From a checkpoint of a small image classifier.
Model: 2.4M parameters, 64-pixel images, arch repvgg, norm batchnorm, depths [5, 5, 5].
Training: 15500 steps, batches of 256.
Data: 42238 training examples, 93.9 epochs.
Rows from block 4 of a small image classifier, named by matrix and row number. Rows with one number belong to one channel. Each number is 200 + 40 x the weight over its row's rms, rounded and kept within 0 to 999. All counts start at 0.
After each channel's rows are labels from the 100 images, of 14848, where the channel reaches its highest value: "strongest on" is what is common among them. Only what is clearly more common there than usual is listed. The data: capsule endoscopy frames (Kvasir-Capsule). In brackets: how many of the 100.
# c3: 3x3 conv (model.blocks.4.c3.weight, 80x80x3x3, each kernel summed), inputs 0-79
# c1: pointwise conv (model.blocks.4.c1.weight, 80x80x1x1), inputs 0-79

c3.35,161,233,182,250,210,230,134,204,208,202,196,186,223,161,143,216,170,250,215,161,157,137,165,215,201,231,264,222,133,209,154,190,206,213,185,205,203,220,152,230,253,150,175,181,203,220,243,193,166,195,177,127,237,174,128,134,118,152,121,133,186,169,220,251,197,172,193,198,165,118,248,252,220,170,229,173,256,163,115,140
c1.35,174,237,235,227,214,231,195,200,202,260,205,159,251,226,234,205,192,300,234,176,173,216,158,224,192,234,240,237,171,283,268,196,226,204,229,205,212,217,189,265,230,119,162,240,203,229,232,212,223,201,189,209,217,168,141,224,141,223,212,231,261,230,221,207,250,144,213,215,130,200,291,253,250,175,328,199,240,154,219,213
strongest on: finding: pylorus (41)

c3.16,141,202,194,135,153,212,238,182,157,132,230,228,196,80,162,205,247,181,191,199,308,169,221,203,187,206,216,236,221,136,163,184,197,183,187,179,184,191,245,127,170,228,184,177,185,227,154,234,137,126,214,162,143,286,213,225,218,244,174,164,218,256,147,175,194,242,180,192,215,258,155,220,195,195,130,218,243,228,140,194
c1.16,139,209,195,159,168,199,216,170,136,147,221,236,200,78,116,209,191,188,184,192,238,148,212,204,192,213,214,239,200,130,123,182,191,164,171,191,187,182,209,153,175,213,189,164,186,225,160,207,105,154,206,154,164,228,202,205,212,196,149,148,158,222,160,172,189,217,195,200,205,236,113,206,196,189,73,214,230,207,104,179
strongest on: finding: angiectasia (31); finding: blood fresh (26)

c3.18,195,212,242,193,141,271,180,257,230,191,172,202,248,197,268,145,214,191,238,144,228,216,187,240,206,190,114,74,153,221,236,248,200,224,199,191,217,197,192,233,150,208,181,151,230,205,255,253,208,234,198,240,195,231,187,225,201,249,254,268,257,250,172,180,264,213,180,159,187,226,234,208,193,144,234,304,156,159,236,187
c1.18,185,209,172,191,123,220,154,229,207,133,176,174,186,161,216,156,208,129,244,150,168,121,198,208,195,186,151,124,160,199,144,211,193,191,110,188,176,182,172,187,175,214,186,118,219,197,191,179,68,222,207,143,217,172,189,157,182,171,207,192,172,188,185,177,195,180,164,164,196,130,151,173,189,182,131,260,174,136,165,124
strongest on: finding: ileocecal valve (41)

c3.0,218,241,153,210,233,183,154,114,168,133,218,197,167,124,162,231,128,190,178,227,143,189,166,240,222,191,240,208,163,235,181,188,168,192,210,240,196,238,218,212,241,208,203,115,167,167,216,237,201,249,144,216,229,155,285,222,202,177,131,202,198,162,254,252,126,187,156,223,216,168,229,139,90,216,186,203,137,240,209,165
c1.0,209,233,176,198,241,216,210,132,205,167,207,174,227,150,225,216,132,242,196,221,167,203,160,221,223,194,233,215,173,255,261,214,187,213,266,250,187,254,187,245,213,205,187,146,193,150,254,240,219,224,133,292,227,151,279,278,219,218,166,245,278,218,258,221,154,185,177,220,205,223,255,174,132,194,261,233,155,233,284,218
strongest on: finding: foreign body (42)

c3.37,241,272,156,198,226,203,214,182,192,222,201,171,125,194,151,153,220,202,213,216,154,143,206,213,253,246,226,191,224,119,121,231,204,185,109,209,188,219,280,114,243,205,199,179,276,185,132,296,158,188,216,185,194,151,190,157,209,165,176,157,172,181,186,207,203,216,192,172,179,193,231,185,195,193,127,220,232,195,126,111
c1.37,257,273,207,189,252,190,279,177,125,245,244,194,180,220,219,126,226,289,222,223,181,234,174,224,240,253,237,152,177,173,230,225,175,230,165,239,199,229,269,160,192,202,179,223,261,187,190,285,219,220,214,272,206,209,195,178,192,265,245,252,282,248,193,214,266,226,185,198,180,235,280,223,159,187,224,223,232,249,232,214
strongest on: finding: blood fresh (64)

c3.36,206,181,197,207,188,182,171,188,171,179,240,216,173,172,144,224,242,183,230,160,242,136,212,134,144,258,235,184,194,210,188,199,219,149,156,175,297,146,236,202,176,161,188,127,233,264,160,208,141,180,172,205,226,146,221,144,174,132,129,200,160,165,264,213,211,216,195,229,173,238,201,295,147,263,189,174,242,133,160,138
c1.36,204,180,184,202,159,154,141,178,157,160,243,213,184,171,155,201,200,148,205,176,165,116,204,161,156,184,203,204,190,215,199,121,189,147,160,177,196,91,242,194,167,157,186,139,216,228,168,167,181,138,155,197,204,141,201,86,197,95,134,187,131,134,230,205,195,188,188,231,174,230,206,209,143,239,189,172,206,167,166,165
strongest on: finding: pylorus (31)

c3.70,203,126,202,218,212,206,212,153,241,201,248,172,205,138,178,210,233,226,205,155,129,164,205,169,187,208,191,253,165,221,190,145,242,139,209,148,185,257,187,163,250,142,189,88,225,229,148,249,182,234,231,191,176,91,219,160,229,159,139,169,190,201,238,208,202,140,185,235,232,220,246,130,165,228,240,237,219,157,157,129
c1.70,199,154,174,208,208,199,179,162,232,146,247,177,178,146,169,205,220,212,193,146,176,169,192,160,188,228,199,236,193,206,157,200,196,170,196,165,189,231,176,156,234,120,193,102,217,230,128,216,148,248,223,176,202,121,218,135,223,136,107,171,167,169,222,207,163,129,153,228,202,178,233,154,165,252,218,227,200,138,143,87
strongest on: finding: foreign body (39)

c3.15,214,185,233,164,251,170,267,175,238,195,142,240,182,158,193,234,242,256,236,214,226,234,201,195,219,88,111,168,168,181,266,252,220,100,232,222,159,157,208,231,190,210,250,214,144,242,253,231,233,198,234,209,211,205,188,220,235,238,170,254,236,270,156,149,237,239,157,266,174,213,226,264,162,207,205,239,158,216,221,184
c1.15,218,198,157,123,226,122,210,181,243,126,143,195,144,120,127,218,242,200,244,207,216,190,200,179,213,130,161,180,194,150,176,248,245,123,197,221,176,171,209,168,201,197,236,169,171,219,222,202,145,189,240,147,198,192,187,193,235,176,109,225,176,204,100,162,186,215,157,237,194,146,193,239,190,224,136,223,116,222,166,153
strongest on: finding: blood fresh (37)

c3.3,185,183,186,233,178,208,98,205,195,227,167,209,235,146,183,237,194,175,120,229,213,156,201,209,169,193,239,201,164,167,156,214,157,175,217,121,223,179,207,171,218,217,133,154,203,168,126,205,177,168,177,142,146,205,156,73,215,147,156,87,133,156,215,282,209,232,187,193,192,216,178,205,206,175,235,201,205,187,148,164
c1.3,172,176,253,214,199,239,219,220,200,248,197,175,278,179,255,221,202,276,151,216,219,207,200,209,170,168,247,208,196,232,271,220,157,173,223,87,250,234,200,193,189,189,125,231,221,182,175,261,218,181,171,222,178,201,140,212,229,210,204,173,231,226,248,253,314,202,206,201,197,276,258,241,225,192,325,220,199,197,241,217
strongest on: finding: pylorus (53)

c3.75,181,206,257,250,184,168,218,203,211,271,188,227,187,148,207,235,194,176,206,107,218,192,158,191,132,216,132,196,141,202,224,238,200,173,210,206,214,150,200,165,246,233,157,207,212,240,230,220,165,138,247,223,124,168,232,153,195,179,217,241,154,177,220,99,251,206,247,139,107,249,155,189,193,86,238,220,211,182,194,193
c1.75,181,181,221,228,205,172,193,185,212,223,194,262,175,133,111,210,200,145,192,161,238,166,165,169,170,197,167,194,173,158,155,234,218,179,177,195,193,143,192,133,189,245,181,203,203,231,258,198,146,151,232,138,202,221,214,146,198,159,188,216,81,134,210,153,205,235,212,147,122,210,100,222,155,151,174,214,203,246,118,147
strongest on: finding: blood fresh (60)

c3.78,190,81,156,239,145,222,183,235,215,232,256,195,237,237,202,215,167,194,216,271,203,218,228,228,159,215,258,158,217,190,223,211,284,195,263,268,198,249,186,250,159,141,227,190,240,206,204,285,280,234,171,204,188,210,152,191,239,213,260,211,247,206,253,247,148,206,127,233,209,215,283,179,182,217,227,194,219,189,250,168
c1.78,178,94,143,229,112,208,162,224,190,209,227,201,217,208,171,203,155,141,220,248,202,188,243,230,126,219,228,182,183,144,159,222,251,167,221,237,200,222,230,189,118,125,216,152,222,219,164,237,209,217,151,142,167,188,204,137,213,141,231,147,197,166,238,220,121,152,112,210,212,194,223,191,177,220,203,196,216,121,200,130
strongest on: finding: ileocecal valve (27)

c3.38,219,147,156,146,162,190,212,242,165,156,168,238,147,139,207,190,128,149,241,220,255,128,132,212,198,247,173,238,184,220,213,129,178,197,197,146,188,213,202,90,188,142,160,161,198,127,212,209,169,173,174,220,185,226,169,83,161,193,174,225,244,178,151,224,155,204,209,211,137,167,137,214,197,217,178,227,145,215,209,203
c1.38,243,158,194,157,181,217,277,259,142,194,177,258,208,192,243,229,195,215,186,218,227,187,137,216,224,236,157,231,193,272,254,200,136,178,246,180,261,255,199,139,206,159,152,180,200,168,260,216,216,211,162,242,203,251,159,145,159,192,219,288,251,269,162,210,195,253,207,259,178,217,194,261,205,244,242,265,183,242,232,270
strongest on: finding: ulcer (31)

c3.49,100,213,190,216,193,277,279,274,189,232,200,181,260,262,210,177,243,227,199,167,243,244,235,217,240,142,143,197,188,202,203,249,206,217,200,186,267,213,203,275,274,158,229,229,271,254,245,208,212,237,242,203,217,265,140,175,216,190,251,210,199,264,230,171,197,220,246,260,225,199,206,255,227,222,266,226,238,212,196,244
c1.49,72,218,98,190,188,216,235,248,152,192,193,193,194,210,160,174,208,201,193,161,251,214,242,200,217,157,149,189,189,140,125,209,203,187,172,171,210,170,197,217,253,171,227,165,248,224,198,209,164,221,220,140,220,240,135,64,188,150,197,160,133,209,193,174,129,215,185,238,221,128,179,217,184,229,197,185,189,203,128,198
strongest on: finding: ileocecal valve (51)

c3.12,212,156,184,194,211,165,163,197,191,203,220,185,214,190,129,216,276,166,227,197,263,181,195,165,113,206,198,217,241,184,155,191,228,158,230,170,191,222,224,185,153,114,197,130,191,205,158,170,110,174,120,127,150,242,223,197,225,166,205,94,185,152,229,97,181,139,224,189,172,153,183,169,207,186,182,208,214,192,132,158
c1.12,213,169,217,148,131,175,169,210,206,164,146,179,288,156,242,199,197,148,220,212,234,218,192,193,62,231,169,204,217,223,244,171,222,209,253,108,206,174,206,224,131,111,189,148,203,183,192,176,197,163,135,212,131,239,214,213,224,235,207,178,248,205,207,86,207,127,214,189,165,183,214,159,207,179,243,206,185,196,225,199
strongest on: finding: blood fresh (27)

c3.61,250,217,214,211,204,201,218,111,144,171,236,206,125,160,172,204,187,156,194,221,183,128,235,226,177,263,83,222,273,229,198,161,214,146,165,241,187,177,192,141,231,191,194,192,176,235,218,160,149,118,205,199,162,158,215,190,133,147,156,229,186,209,161,197,208,134,255,141,230,250,176,221,155,194,132,172,250,198,188,244
c1.61,234,209,201,210,214,185,227,123,142,161,223,173,117,140,143,216,195,150,196,192,163,131,250,219,188,229,120,237,255,215,189,179,204,118,181,230,164,188,194,164,207,195,187,164,194,227,184,143,151,93,208,172,160,192,219,182,154,149,143,234,189,203,150,157,192,98,245,158,221,235,159,219,179,198,127,164,237,192,179,234
strongest on: finding: angiectasia (45)

c3.23,209,209,105,188,192,192,173,237,198,154,211,191,197,111,183,155,226,187,206,184,195,169,230,234,236,198,105,172,171,207,157,216,111,132,195,210,211,197,157,209,180,239,206,207,248,179,255,243,185,171,173,186,215,200,171,107,193,173,120,134,139,191,204,270,203,204,141,230,204,161,160,234,219,133,198,258,253,218,113,161
c1.23,209,213,195,196,189,215,226,241,238,206,203,177,229,198,242,94,187,257,208,187,192,193,172,241,219,163,132,162,156,233,269,222,110,176,220,202,207,195,123,278,132,239,198,231,231,176,282,217,247,196,163,266,219,218,179,198,196,222,206,232,227,227,235,251,258,222,185,233,235,220,241,247,236,124,291,261,254,217,219,231
strongest on: finding: reduced mucosal view (30)

c3.59,208,256,181,224,175,165,143,204,153,169,214,282,209,170,195,206,207,167,74,193,244,192,122,226,259,299,204,161,157,232,178,111,126,187,217,176,224,168,166,166,243,252,225,144,114,166,247,184,163,202,179,191,180,231,247,236,182,207,148,226,202,156,176,218,223,224,229,178,196,212,202,192,215,216,186,172,134,253,167,219
c1.59,216,275,236,224,181,158,235,214,149,220,171,254,233,227,249,198,176,232,137,180,183,221,142,220,256,229,198,165,128,268,267,117,164,162,213,190,223,159,192,232,267,224,244,176,144,148,212,159,244,164,201,218,176,161,236,287,174,189,204,259,215,204,187,229,279,199,235,171,217,284,222,203,221,240,222,188,152,241,232,263
strongest on: finding: foreign body (25)

c3.62,251,213,190,202,189,151,204,146,212,210,232,194,199,189,147,198,230,213,249,172,209,187,157,130,230,160,233,178,200,192,179,178,243,133,193,160,129,208,285,110,158,239,209,172,155,217,132,159,142,134,183,136,163,190,210,182,132,173,210,161,180,145,252,262,187,105,195,146,193,260,153,127,185,193,190,195,229,172,186,163
c1.62,238,196,223,191,226,190,252,156,230,239,236,195,226,202,188,215,262,288,223,186,268,245,153,167,255,179,189,187,230,201,228,206,250,193,245,187,244,227,256,169,202,249,147,164,146,239,265,218,237,193,216,199,190,267,169,184,178,292,268,241,271,171,278,260,242,182,215,161,237,272,260,233,224,224,214,212,197,241,228,257
strongest on: finding: pylorus (46)

c3.66,167,226,254,189,167,203,282,226,204,232,151,234,271,188,239,212,202,249,192,218,222,231,148,186,169,248,207,196,187,209,338,195,182,189,223,232,257,244,231,223,209,229,196,218,203,222,260,240,221,214,169,205,294,255,215,236,220,236,235,224,255,279,224,266,214,249,233,168,118,217,229,253,232,191,244,210,215,278,202,214
c1.66,200,239,232,194,143,208,208,226,210,207,180,201,242,178,205,192,205,133,201,184,201,143,169,124,102,206,159,207,200,170,212,198,217,171,180,227,218,250,219,173,194,182,164,167,188,198,89,167,106,164,183,163,237,210,207,183,192,138,200,143,147,217,206,164,192,146,242,186,60,165,122,216,228,140,199,212,208,136,143,194
strongest on: finding: blood fresh (60)

c3.31,197,187,178,227,227,210,238,191,167,207,184,185,201,165,157,201,247,221,168,165,222,132,206,156,206,212,230,168,247,100,143,199,201,208,105,208,210,225,248,156,181,252,167,159,189,249,161,265,100,198,214,165,166,171,203,164,169,94,185,135,110,193,206,212,211,205,221,179,193,278,173,246,177,228,196,223,217,163,143,129
c1.31,195,183,181,219,207,191,228,197,171,199,116,183,191,173,123,197,234,225,186,187,230,129,230,167,208,209,223,148,219,133,144,212,194,167,113,194,243,234,219,131,153,228,181,182,205,245,166,249,110,184,225,152,176,173,203,157,164,110,180,110,114,196,191,211,214,193,207,187,195,265,158,208,155,221,177,223,223,203,130,110
strongest on: finding: ileocecal valve (27)