config.toml
model = "image classifier"
color_jitter = 0.1
targets = ["finding"]
hidden_act = "relu"
optimizer = "ademamix"
beta3 = 0.999
lr_schedule = "cosine"
warmup_steps = 460
Rows from block 5, named by matrix and row number. Each number is 128 + 32 x the weight over its row's rms, rounded and kept within 0 to 255. All counts start at 0. After the name is the row's rms in percent of the matrix's.
# c3: 3x3 conv, stride 2 (model.blocks.5.c3.weight, 112x80x3x3), inputs 21-27, a 3x3 kernel for each
c3.24 097 [ 99  91  94  76 109  81 117  66  89 152 150 122 138 161 155 145 141 177 128  99  83 140 147  97 182 155 146 224 230 197 178 163 151 132 133 122 121 101  96  95 126  89 142 122 142  95 103 129 103 112 103 141 140 146 115 102  93  76  82  70  37  52  69]
c3.25 099 [121 132 143 110 118 139  85 109 115 112 108 140  92 112 132  87 105 144 164 151 146 159 151 144 179 172 170  78  70  24  93 101  47 104 113  55 127 109 127  98 130  98 138 125 119 156 139 130  99 107  92  88  93  82  95 111 111  55  80  90  58  95  87]
c3.26 101 [ 81 118  89  89 124  86 138 117 127 125 112 126 141 142 147 159 144 135  91  96 122  59 113 106  84  80 122 131 129 137 133 128 137 125 113 122  43  23  51  35 106  19  68  37  48 102 132 120 114 139 133 103 124 108 158 147 131 126 113  99  84  70  58]
c3.27 099 [122  77  76  80 113  91  67  98 101 129 153 101 105 129 126 142 152 138 128 134 157 110 127 154 129 147 149 116 128 134 114 118 123 115 128 145 132 106 109 130 143 153  95 124 125 171 169 157 152 155 149 158 159 153  89  72  84  95 112  93 124 114 101]
c3.28 097 [139 125 156  84 107 120 106 102 131 117 104 131 111  86 119 136  90  90 121 122 122 121 132 137  99 123 100 117 129 122  98 111  90  97 102  91 162 181 151 175 174 173 144 173 174 119 132 134  96 114 110 127 135 145 109 105 101 113 109  89 111 117 119]
c3.29 100 [115 134 131 119 131 118 161 118  97 171  90 112 150 108 107 150 110 140 135 149 138 130 144 155 133 136 157 176 174 184 138 121 127 120 100 104 116 125 124 120 106 107 135 142 127 119 120 117 121 116 117 151 145 141 139 115  98 140  99  89 137 100  80]
c3.30 095 [ 82  38  58  42  89  34  66  54  28 178 142 155 147 143 103 136 127  75 103 105  96 106 120 124 131 140 152 149 155 159 167 163 171 165 186 167 119  67 118 125 106 117  93 133 127 108 123 115  90 114 114  75  93  98 167 176 165 131 143 148 140 147 153]
c3.31 098 [161 132 161 146 120 128 136 134 140 142 100 104 154 157 130 145 142 131 102  99  74 105 109 103  78  94 112 109  81  96 134 114 115 141 149 133 131 154 138 169 139 146 118 136 140 101 111 113  88  97  83 130 120 107 160 168 173 161 159 176 166 151 156]
c3.32 097 [106 136 183 111 128 145 125 120 102  62  76  71 120 118 110 122 113  84 152 139 148 144 126 130 131 147 116 148 147 135 128 125 137 141 145 156  72  51  68  97  84  77 123  68  80  98 108 120 138 132 143 133 134 142 112 135 142  96 115 118 101 105  91]
c3.33 098 [ 81  31  70  82 121  64 102  67  75 114 107 124 144 111 150 153 115 151 136 114 131 102 102  79 150 105  92 108 123 122  96 117 109  76  84  87 135 186 150 175 130 140 163 189 195 155 141 141 132 124  97 138 149 113 119 117  91  70  53  40  49  36   9]
c3.34 099 [ 87  91  80  75  82 127 136 142 132 122  99 127 141 110 145 121 110 124 136 126 134 115  96 118 125  88 129 106  86  64 112 132 101 155 158 158 132 112 138  98  96 125 163 109 150 112 112 103 102 104  91 108 105  75 152 165 129 152 169 154 190 196 175]
c3.35 113 [202 154 141 149 120 122 126 116 115 178 153 146 183 149 161 191 208 192  98  71  45 100  88  68  78  82  58 131 129 114 127 117 110 133 148 136 167 140 118 168 132 150 111 160 102 149 143 154 174 159 182 179 170 182 113 126 142  65 109 108  64  86  97]
c3.36 101 [163 139 160 186 143 171 146 158 152 172 170 198 148 138 163 105  72  86 185 180 160 187 159 169 183 171 166 183 166 164 153 151 145 119 101 118  75 111 132  90 130  88 118 100 133  79 127 134 101 115 123 127 133 126 178 163 160 139 106 113 141 109 119]
c3.37 103 [ 96 124 129 127  92 123 120 100  85 152 170 153 151 148 134 152 187 176 140 153 148 131 142 151 117 147 140 106 100 104 125 101 112 131 126 129  82 101 117 151 118 109  97 121 132 113 132 153 135 135 163 143 147 171 154 134 140 117  84  91  96  78 109]
c3.38 104 [ 43  93  75  77  79 116  51  64  97 139 139 145 142 114 141 128 135 128 131 148 148 161 161 176 193 209 207 122 118 128 130 120 124 117 120 119  90 149 110 151 109 144  88 117 122 110 126 137 131 132 148 134 138 157 183 149 163 161 124 139  90  24  91]
c3.39 100 [156 138 111 144 146 132 158 170 173 164 160 170 179 134 172 159 154 139 117 127 116 123 131 140 132 113 112 120 113  97  90  91  95 120 101 104 150 146 136 147 120 155 166 174 158 147 138 152 136 153 169 140 153 171 110 104 102 122 113  96 153 156 125]
c3.40 095 [137 153 120  74 107 103 101  96  94 130 144 135 133 115 130 121  81  96 140 111 114 130 146 135 163 138 135 163 147 152 166 144 130 138 143 131  96 104 110  81 117 101 133 108 104  75  88  86  83  94  80 101 120 115 137 123  96 128 118  83 122 147 130]
c3.41 102 [132 109 133 127 160 144 111 102 104 153 164 175 128 107 137 120 137 135 156 130 149 135 122 140 136 106 127 137 159 138 129 120 127 133 143 145 104 105 149 112 100 149  96 118 104  97  93 115 112 107 124 131 131 140  73  83  90  92 111 114 102 138 149]
c3.42 096 [145 126 137 135 128 157 151 147 154 114  94  84  93 106  67  73  89  75 127 160 179 134 128 159 143 141 145 166 158 150 160 127 109 157 135 107 127 125 137 133 116 123 158  98 143 110 113 117 105 111 112 110 127 130 113  97  93 113 110 127 128 126 159]
c3.43 100 [176 167 162 142 150 134 122 129 122 172 126 155 161 135 169 128 137 157  78  50  73 118  90  73 125 108  92 168 147 132 138 146 132 114 130 146 103 122  89 171 130 110  90 165 125 132 138 150 126 138 136 121 140 143 133 138 110  77 111 110 114 127 104]
c3.44 099 [116 144 181 130 143 154 112 118 121 155 146 124 119 124 136 143 147 135 159 165 153 133 139 121 141 135 118 137 126 118 162 148 142 145 149 141 136 181 126 171 120 173 101 183 116 116 142 148 143 150 163 140 161 153 134 116 112 135 115 137  82  82  96]
c3.45 092 [113 135 139 133 150 155 136 135 102 115 112  90 106 108  79 121 132 106 149 170 188 130 132 159 131 128 128 150 131 133 131 113  97 123 120 109 143 139 143 132 111  94 112  84 103 122 126 126 110 120  98 117 105 113 121 129 109 139 147 122 137 135 135]
c3.46 100 [ 58  76  68  54  54  41 118  75  78  97  99  97 122 111 120 102  59  84  72  69  62  56  73  75  83  88  97 139 160 177 153 182 192 140 174 178  97  75 110 102 107 110 126 119 127 114 108  97  99  99  89  93  93  88 156 105 102 150 105  95 118  92  88]
c3.47 095 [154 130 115 171 143 124 151 164 141 117  95  79 126 100  83 115  80  80 119 134 144 132 122 164 133 147 145 143 169 166 128 125 149 118 144 144 104 151 140 147 134 168 119 133 142  99 108 134 117 124 157  93 124 156 150 122  98 144  84  78 113  77  87]
c3.48 101 [115 145 157 142 140 139 123 124 137 226 255 238 237 193 253 195 247 225 117 137 139 116 125 152 123 140 168 133 177 162 142 146 149 120 141 131 129 165 160 160 127 143 134 165 153 123 106 102  91 102 112 102 117 121 109 118 106  86  89  89  45  53  66]
c3.49 097 [131 129 132 144 132 124 123 138 114 123 123  87 145 129 107 111 144  96 119 101 109 126  97 106 112 103 101 105 111 116  99  95 103 115 103  99 138 126 154  88 111  81 117  78  80 171 168 166 163 157 169 149 133 150 149 166 152 120 124 117 132 141 135]
c3.50 107 [141 138 143 113  92 127 109  88  90 171 183 149 135 142 130 139 168 142 121 123 140  97 111  96 123  98 114 120 104 116  73  62 102  48  50  68 134 142 143 166 139 154 132 144 125 107  78  73 113  83  97 141 125 132  58  53  59  88  91  94  82  81 103]
c3.51 101 [143 135 117 144 123 120 156 158 107 124 145 148 115 120 110  99 105  79 105 136 138 128 127 130 128 134 121 141 134 142 140 122 145 129 127 157 131 153 138 183 156 125 182 159 130 136 130 114 126 104 114 123 108 118 148 167 161 147 134 144 135 128 154]
c3.52 100 [107 119 119  82 114 100  54  37  60 102  92  54  94 114  74 119 118 118 101 109 100 112 127 113 110  97 113  32  51  44  51  77  76  80  74  66 141 165 144 146 131 171 133 142 109 128 140 122 121 132 119 113 122 110 132 123 112 124 133 113 124 106  98]
c3.53 101 [141 134 150 147 113 144 152 156 134 108 105 121 132 163 151 103 146 135 139 160 160 138 127 142 127 120 102 132 123 135 129 117 124 163 158 153 153 158 153 165 129 129 171 189 163 102  99 132 127 137 152 114 134 154 179 154 135 154 156 157 147 122 171]
c3.54 096 [127 118  86  71 111   0  58  57  19 176 141 167 143 121 173  96 125 153  83 107 104  93 101  86 118 104 108  69  80  89  86  89  98 111 137 160 116 149 126 151 138 124 142 162 139  68  62  69  58  71  94  54  55  96 158 158 148 115 143 136 118 147 145]
c3.55 094 [ 48  91 117  58  70  95  87  59  76 102 133 132 159 141 120 169 164 109 131 145 145 128 142 111 136 132 125 128 100 102 162 140 132 190 189 166 120 115 110 138 124 117 120  81 102 151 166 164 145 149 160 136 142 136 186 187 187 160 159 169 171 179 176]
c3.56 096 [162 154 136 146 158 137 164 165 174 131 119 144 169 168 219 146 172 198 122 135 133 150 143 172 154 132 155 151 138 138 142 132 118 106 101 103 185 184 174 208 155 183 162 160 172 127 144 145 137 137 149 130 128 125 155 137 124  99 126 115 119 124 137]
c3.57 095 [131 155 124 139 123 129 123 104 123  35  14  79 129 117  94 134 111  96 150 143 131 154 143 117 179 165 157  79  66  90 105  75  65 104  59  59 135 132 134 107 121 132 145 113 146 122 143 134 106 105 114  57  68  78 136 134 132 140 145 136 116 128 132]
c3.58 097 [132 130 113 122 140  98 125 142 125  89  93 109 104 103 133 126 127 133 132 126 134  88  87 104 100  88  97 111 102 103  83  88  77  66  81  52 122 158 153 104 126 149 148 110 152 162 130 111 155 137 112 121 127 119 161 168 149 101 116  97  89 101  94]
c3.59 107 [153 170 160 150 145 167 140 151 160 135 136 130 127 127 132 135 148 151 157 153 163 156 150 156 151 159 151 123 132 141 140 142 152 133 133 133 119 142 138 138 133 141 140 162 126 117 102  98  68  64  67  63  56  51 128 142 121 101 124 116  78  98  89]
c3.60 103 [144 114  75 113  88  60 101  81  74 139 139 139 107 127 125 102 142 173 108 123 129 133 128 142 139 150 154 159 145 139 143 117 131 115 127 135  99 122  96 115 119 156  59 147 111 113 110 119 133 138 163 156 158 172 117 122 112 137 157 140 131 140 141]
c3.61 104 [106 110  76 143 142 111  73  96  84 135 142 110 123 144  80 114 132 135 104  93 133 122 111  96 120  98 101 118 121 124 126 132 120 149 146 137  75  12  58  50  70  19  55  15  62 139 140 117 144 147 119 120 128 123 102 101 116 104 121 115  85  67  79]
c3.62 099 [105  59  93  90  78 111  63  87 121 142 145 140 135 121 132 121 122 144 165 182 187 190 196 217 212 233 234 108 123 125 108 134 130 102 124 114 159 179 173 178 149 165 153 171 149 137 118 114 125 101 113 107  87  94 106 105 107  80  71  81  79  76  87]
c3.63 106 [121 125 109 129 119 110 146 147 128 159 127 130 162 134 143 125 155 138 125 115 135 128 114 131 142 123 144 120 105 125 111  91  95  56  48  49 133 134 115 147 125 113 110 196 138 142 128 138 137 119 136 143 132 142 163 146 117 132 131 126 157 151 141]
c3.64 112 [ 87 124 128 115 107 110 124 114 103  83 104  73 110 107  96 108  94  93 109 115 119 109 111 125 117 128 125 130 124 133 132 116 121 120 117 127 124 100 122 150 128 129 137  80 119 126 147 147 151 154 165 146 150 161 130 123 135 143 125 136 150 118 120]
c3.65 099 [134 150 143 130 108 132 128 114 120 101  86  99  96  57  53  42  20   0 109 111 106 102  93 106 159 126  95 147 120 125 101 104  85  49  52  91 159 151 177 164 153 167 154 170 146 111 129 132 106 122  94  93  91  76 153 119 131 123 100 111 106 103 120]
c3.66 092 [150 144 135 102  99 102  72  89  48 164 154  94 177 154 133 127 137 141 109 109 133  99 102 120 117 113 122 157 134  93 158 161 143 129 132 142 105 139  90 141 139 114 132 129  88 146 139 139 145 126 133 160 141 141 100 111 112  77 100  87  67  55  72]
c3.67 097 [138 125 154 112 152 159 106 123 128 108 106 137  77  98 110 105 118 121 128 119 127 148 128 134 114 141 118 165 181 170 143 141 161 123 145 147 152 111 133 138 139 158 139 141 152 100 123 127 142 154 168 147 167 175 117 115 119 132 129 149 149 157 176]
c3.68 102 [137 146 151 134 162 185 163 181 166 125 142 135 121 121 143 105 112  96 136 119 103 125 125 108 135 115 115 145 151 165 118 125 124  93  81  87  90  81 102 110 103 100  74 122 114  82  65  79  85  77  57 110 110  92 157 134 130 141 111 106 153 129 126]
c3.69 096 [185 168 185 165 138 139 111 109 109 155 134 157 180 156 153 154 129 143 142 123 135 150 138 150 177 173 159 151 138 115  91  91  63  65  39  16 111 110 122 140 114 106  77 100 123 139 130 142 118 106 100  89  93 109 115 128 122  77  86  73  69  74  61]
c3.70 104 [ 89 112  96 103 133  91  86 132  92 191 167 178 160 162 173 191 174 173 119 116 138 113 123 118  74  88 102 112  94  75  92  90  90 112 117 119  88  58 102  88 150  83  63  30  89 115 142 137 118 124 143 131 134 146 133 155 164 137 146 156 144 160 151]
c3.71 100 [160 158 163 152 149 142 124 115 114 150 117 149 163 149 145 179 185 166  38  38  86  16  69  76  72  81  72 124  92  97 115 110 110 111 125 132 139  72 130 112 114 121 116 106 104 121 132 116 143 153 130 103 108  99 140 153 152 118 126 128  98 102 113]
c3.72 097 [111 107 121 127 123  98  98 113 128  95  94 106 103  87 119 103 101 133  98  86 161  72  74  94  65  24  83 142 154 162 136 149 164 157 156 158 111  91 107  97 117  92 102  96 111  82 105 109 111 127 119 125 127 128 130 144 141 119 118 120 128 119 111]
c3.73 114 [129 147 145 142 167 148 121 125 133 177 168 170 128 145 169 123  97  95 158 154 148 144 112 131 147 126 132  70  78  60  62  82  61  21  20  21 137 144 117 111 143 130 130 144 116 106 116 121  90  81  86  85  67  81 109  93  87  97  76  71 114  88  78]
c3.74 097 [123 131  86 106 109  47  30  34  24 182 151 151 171 147 141 164 151 152 127 111 128 139 142 141 117 115 117 138 136 145 122  92 100  72  62  84 104 114 113  95 148  96 113  93 115 182 173 184 180 177 181 194 178 174 184 178 174 116 139 144 140 158 162]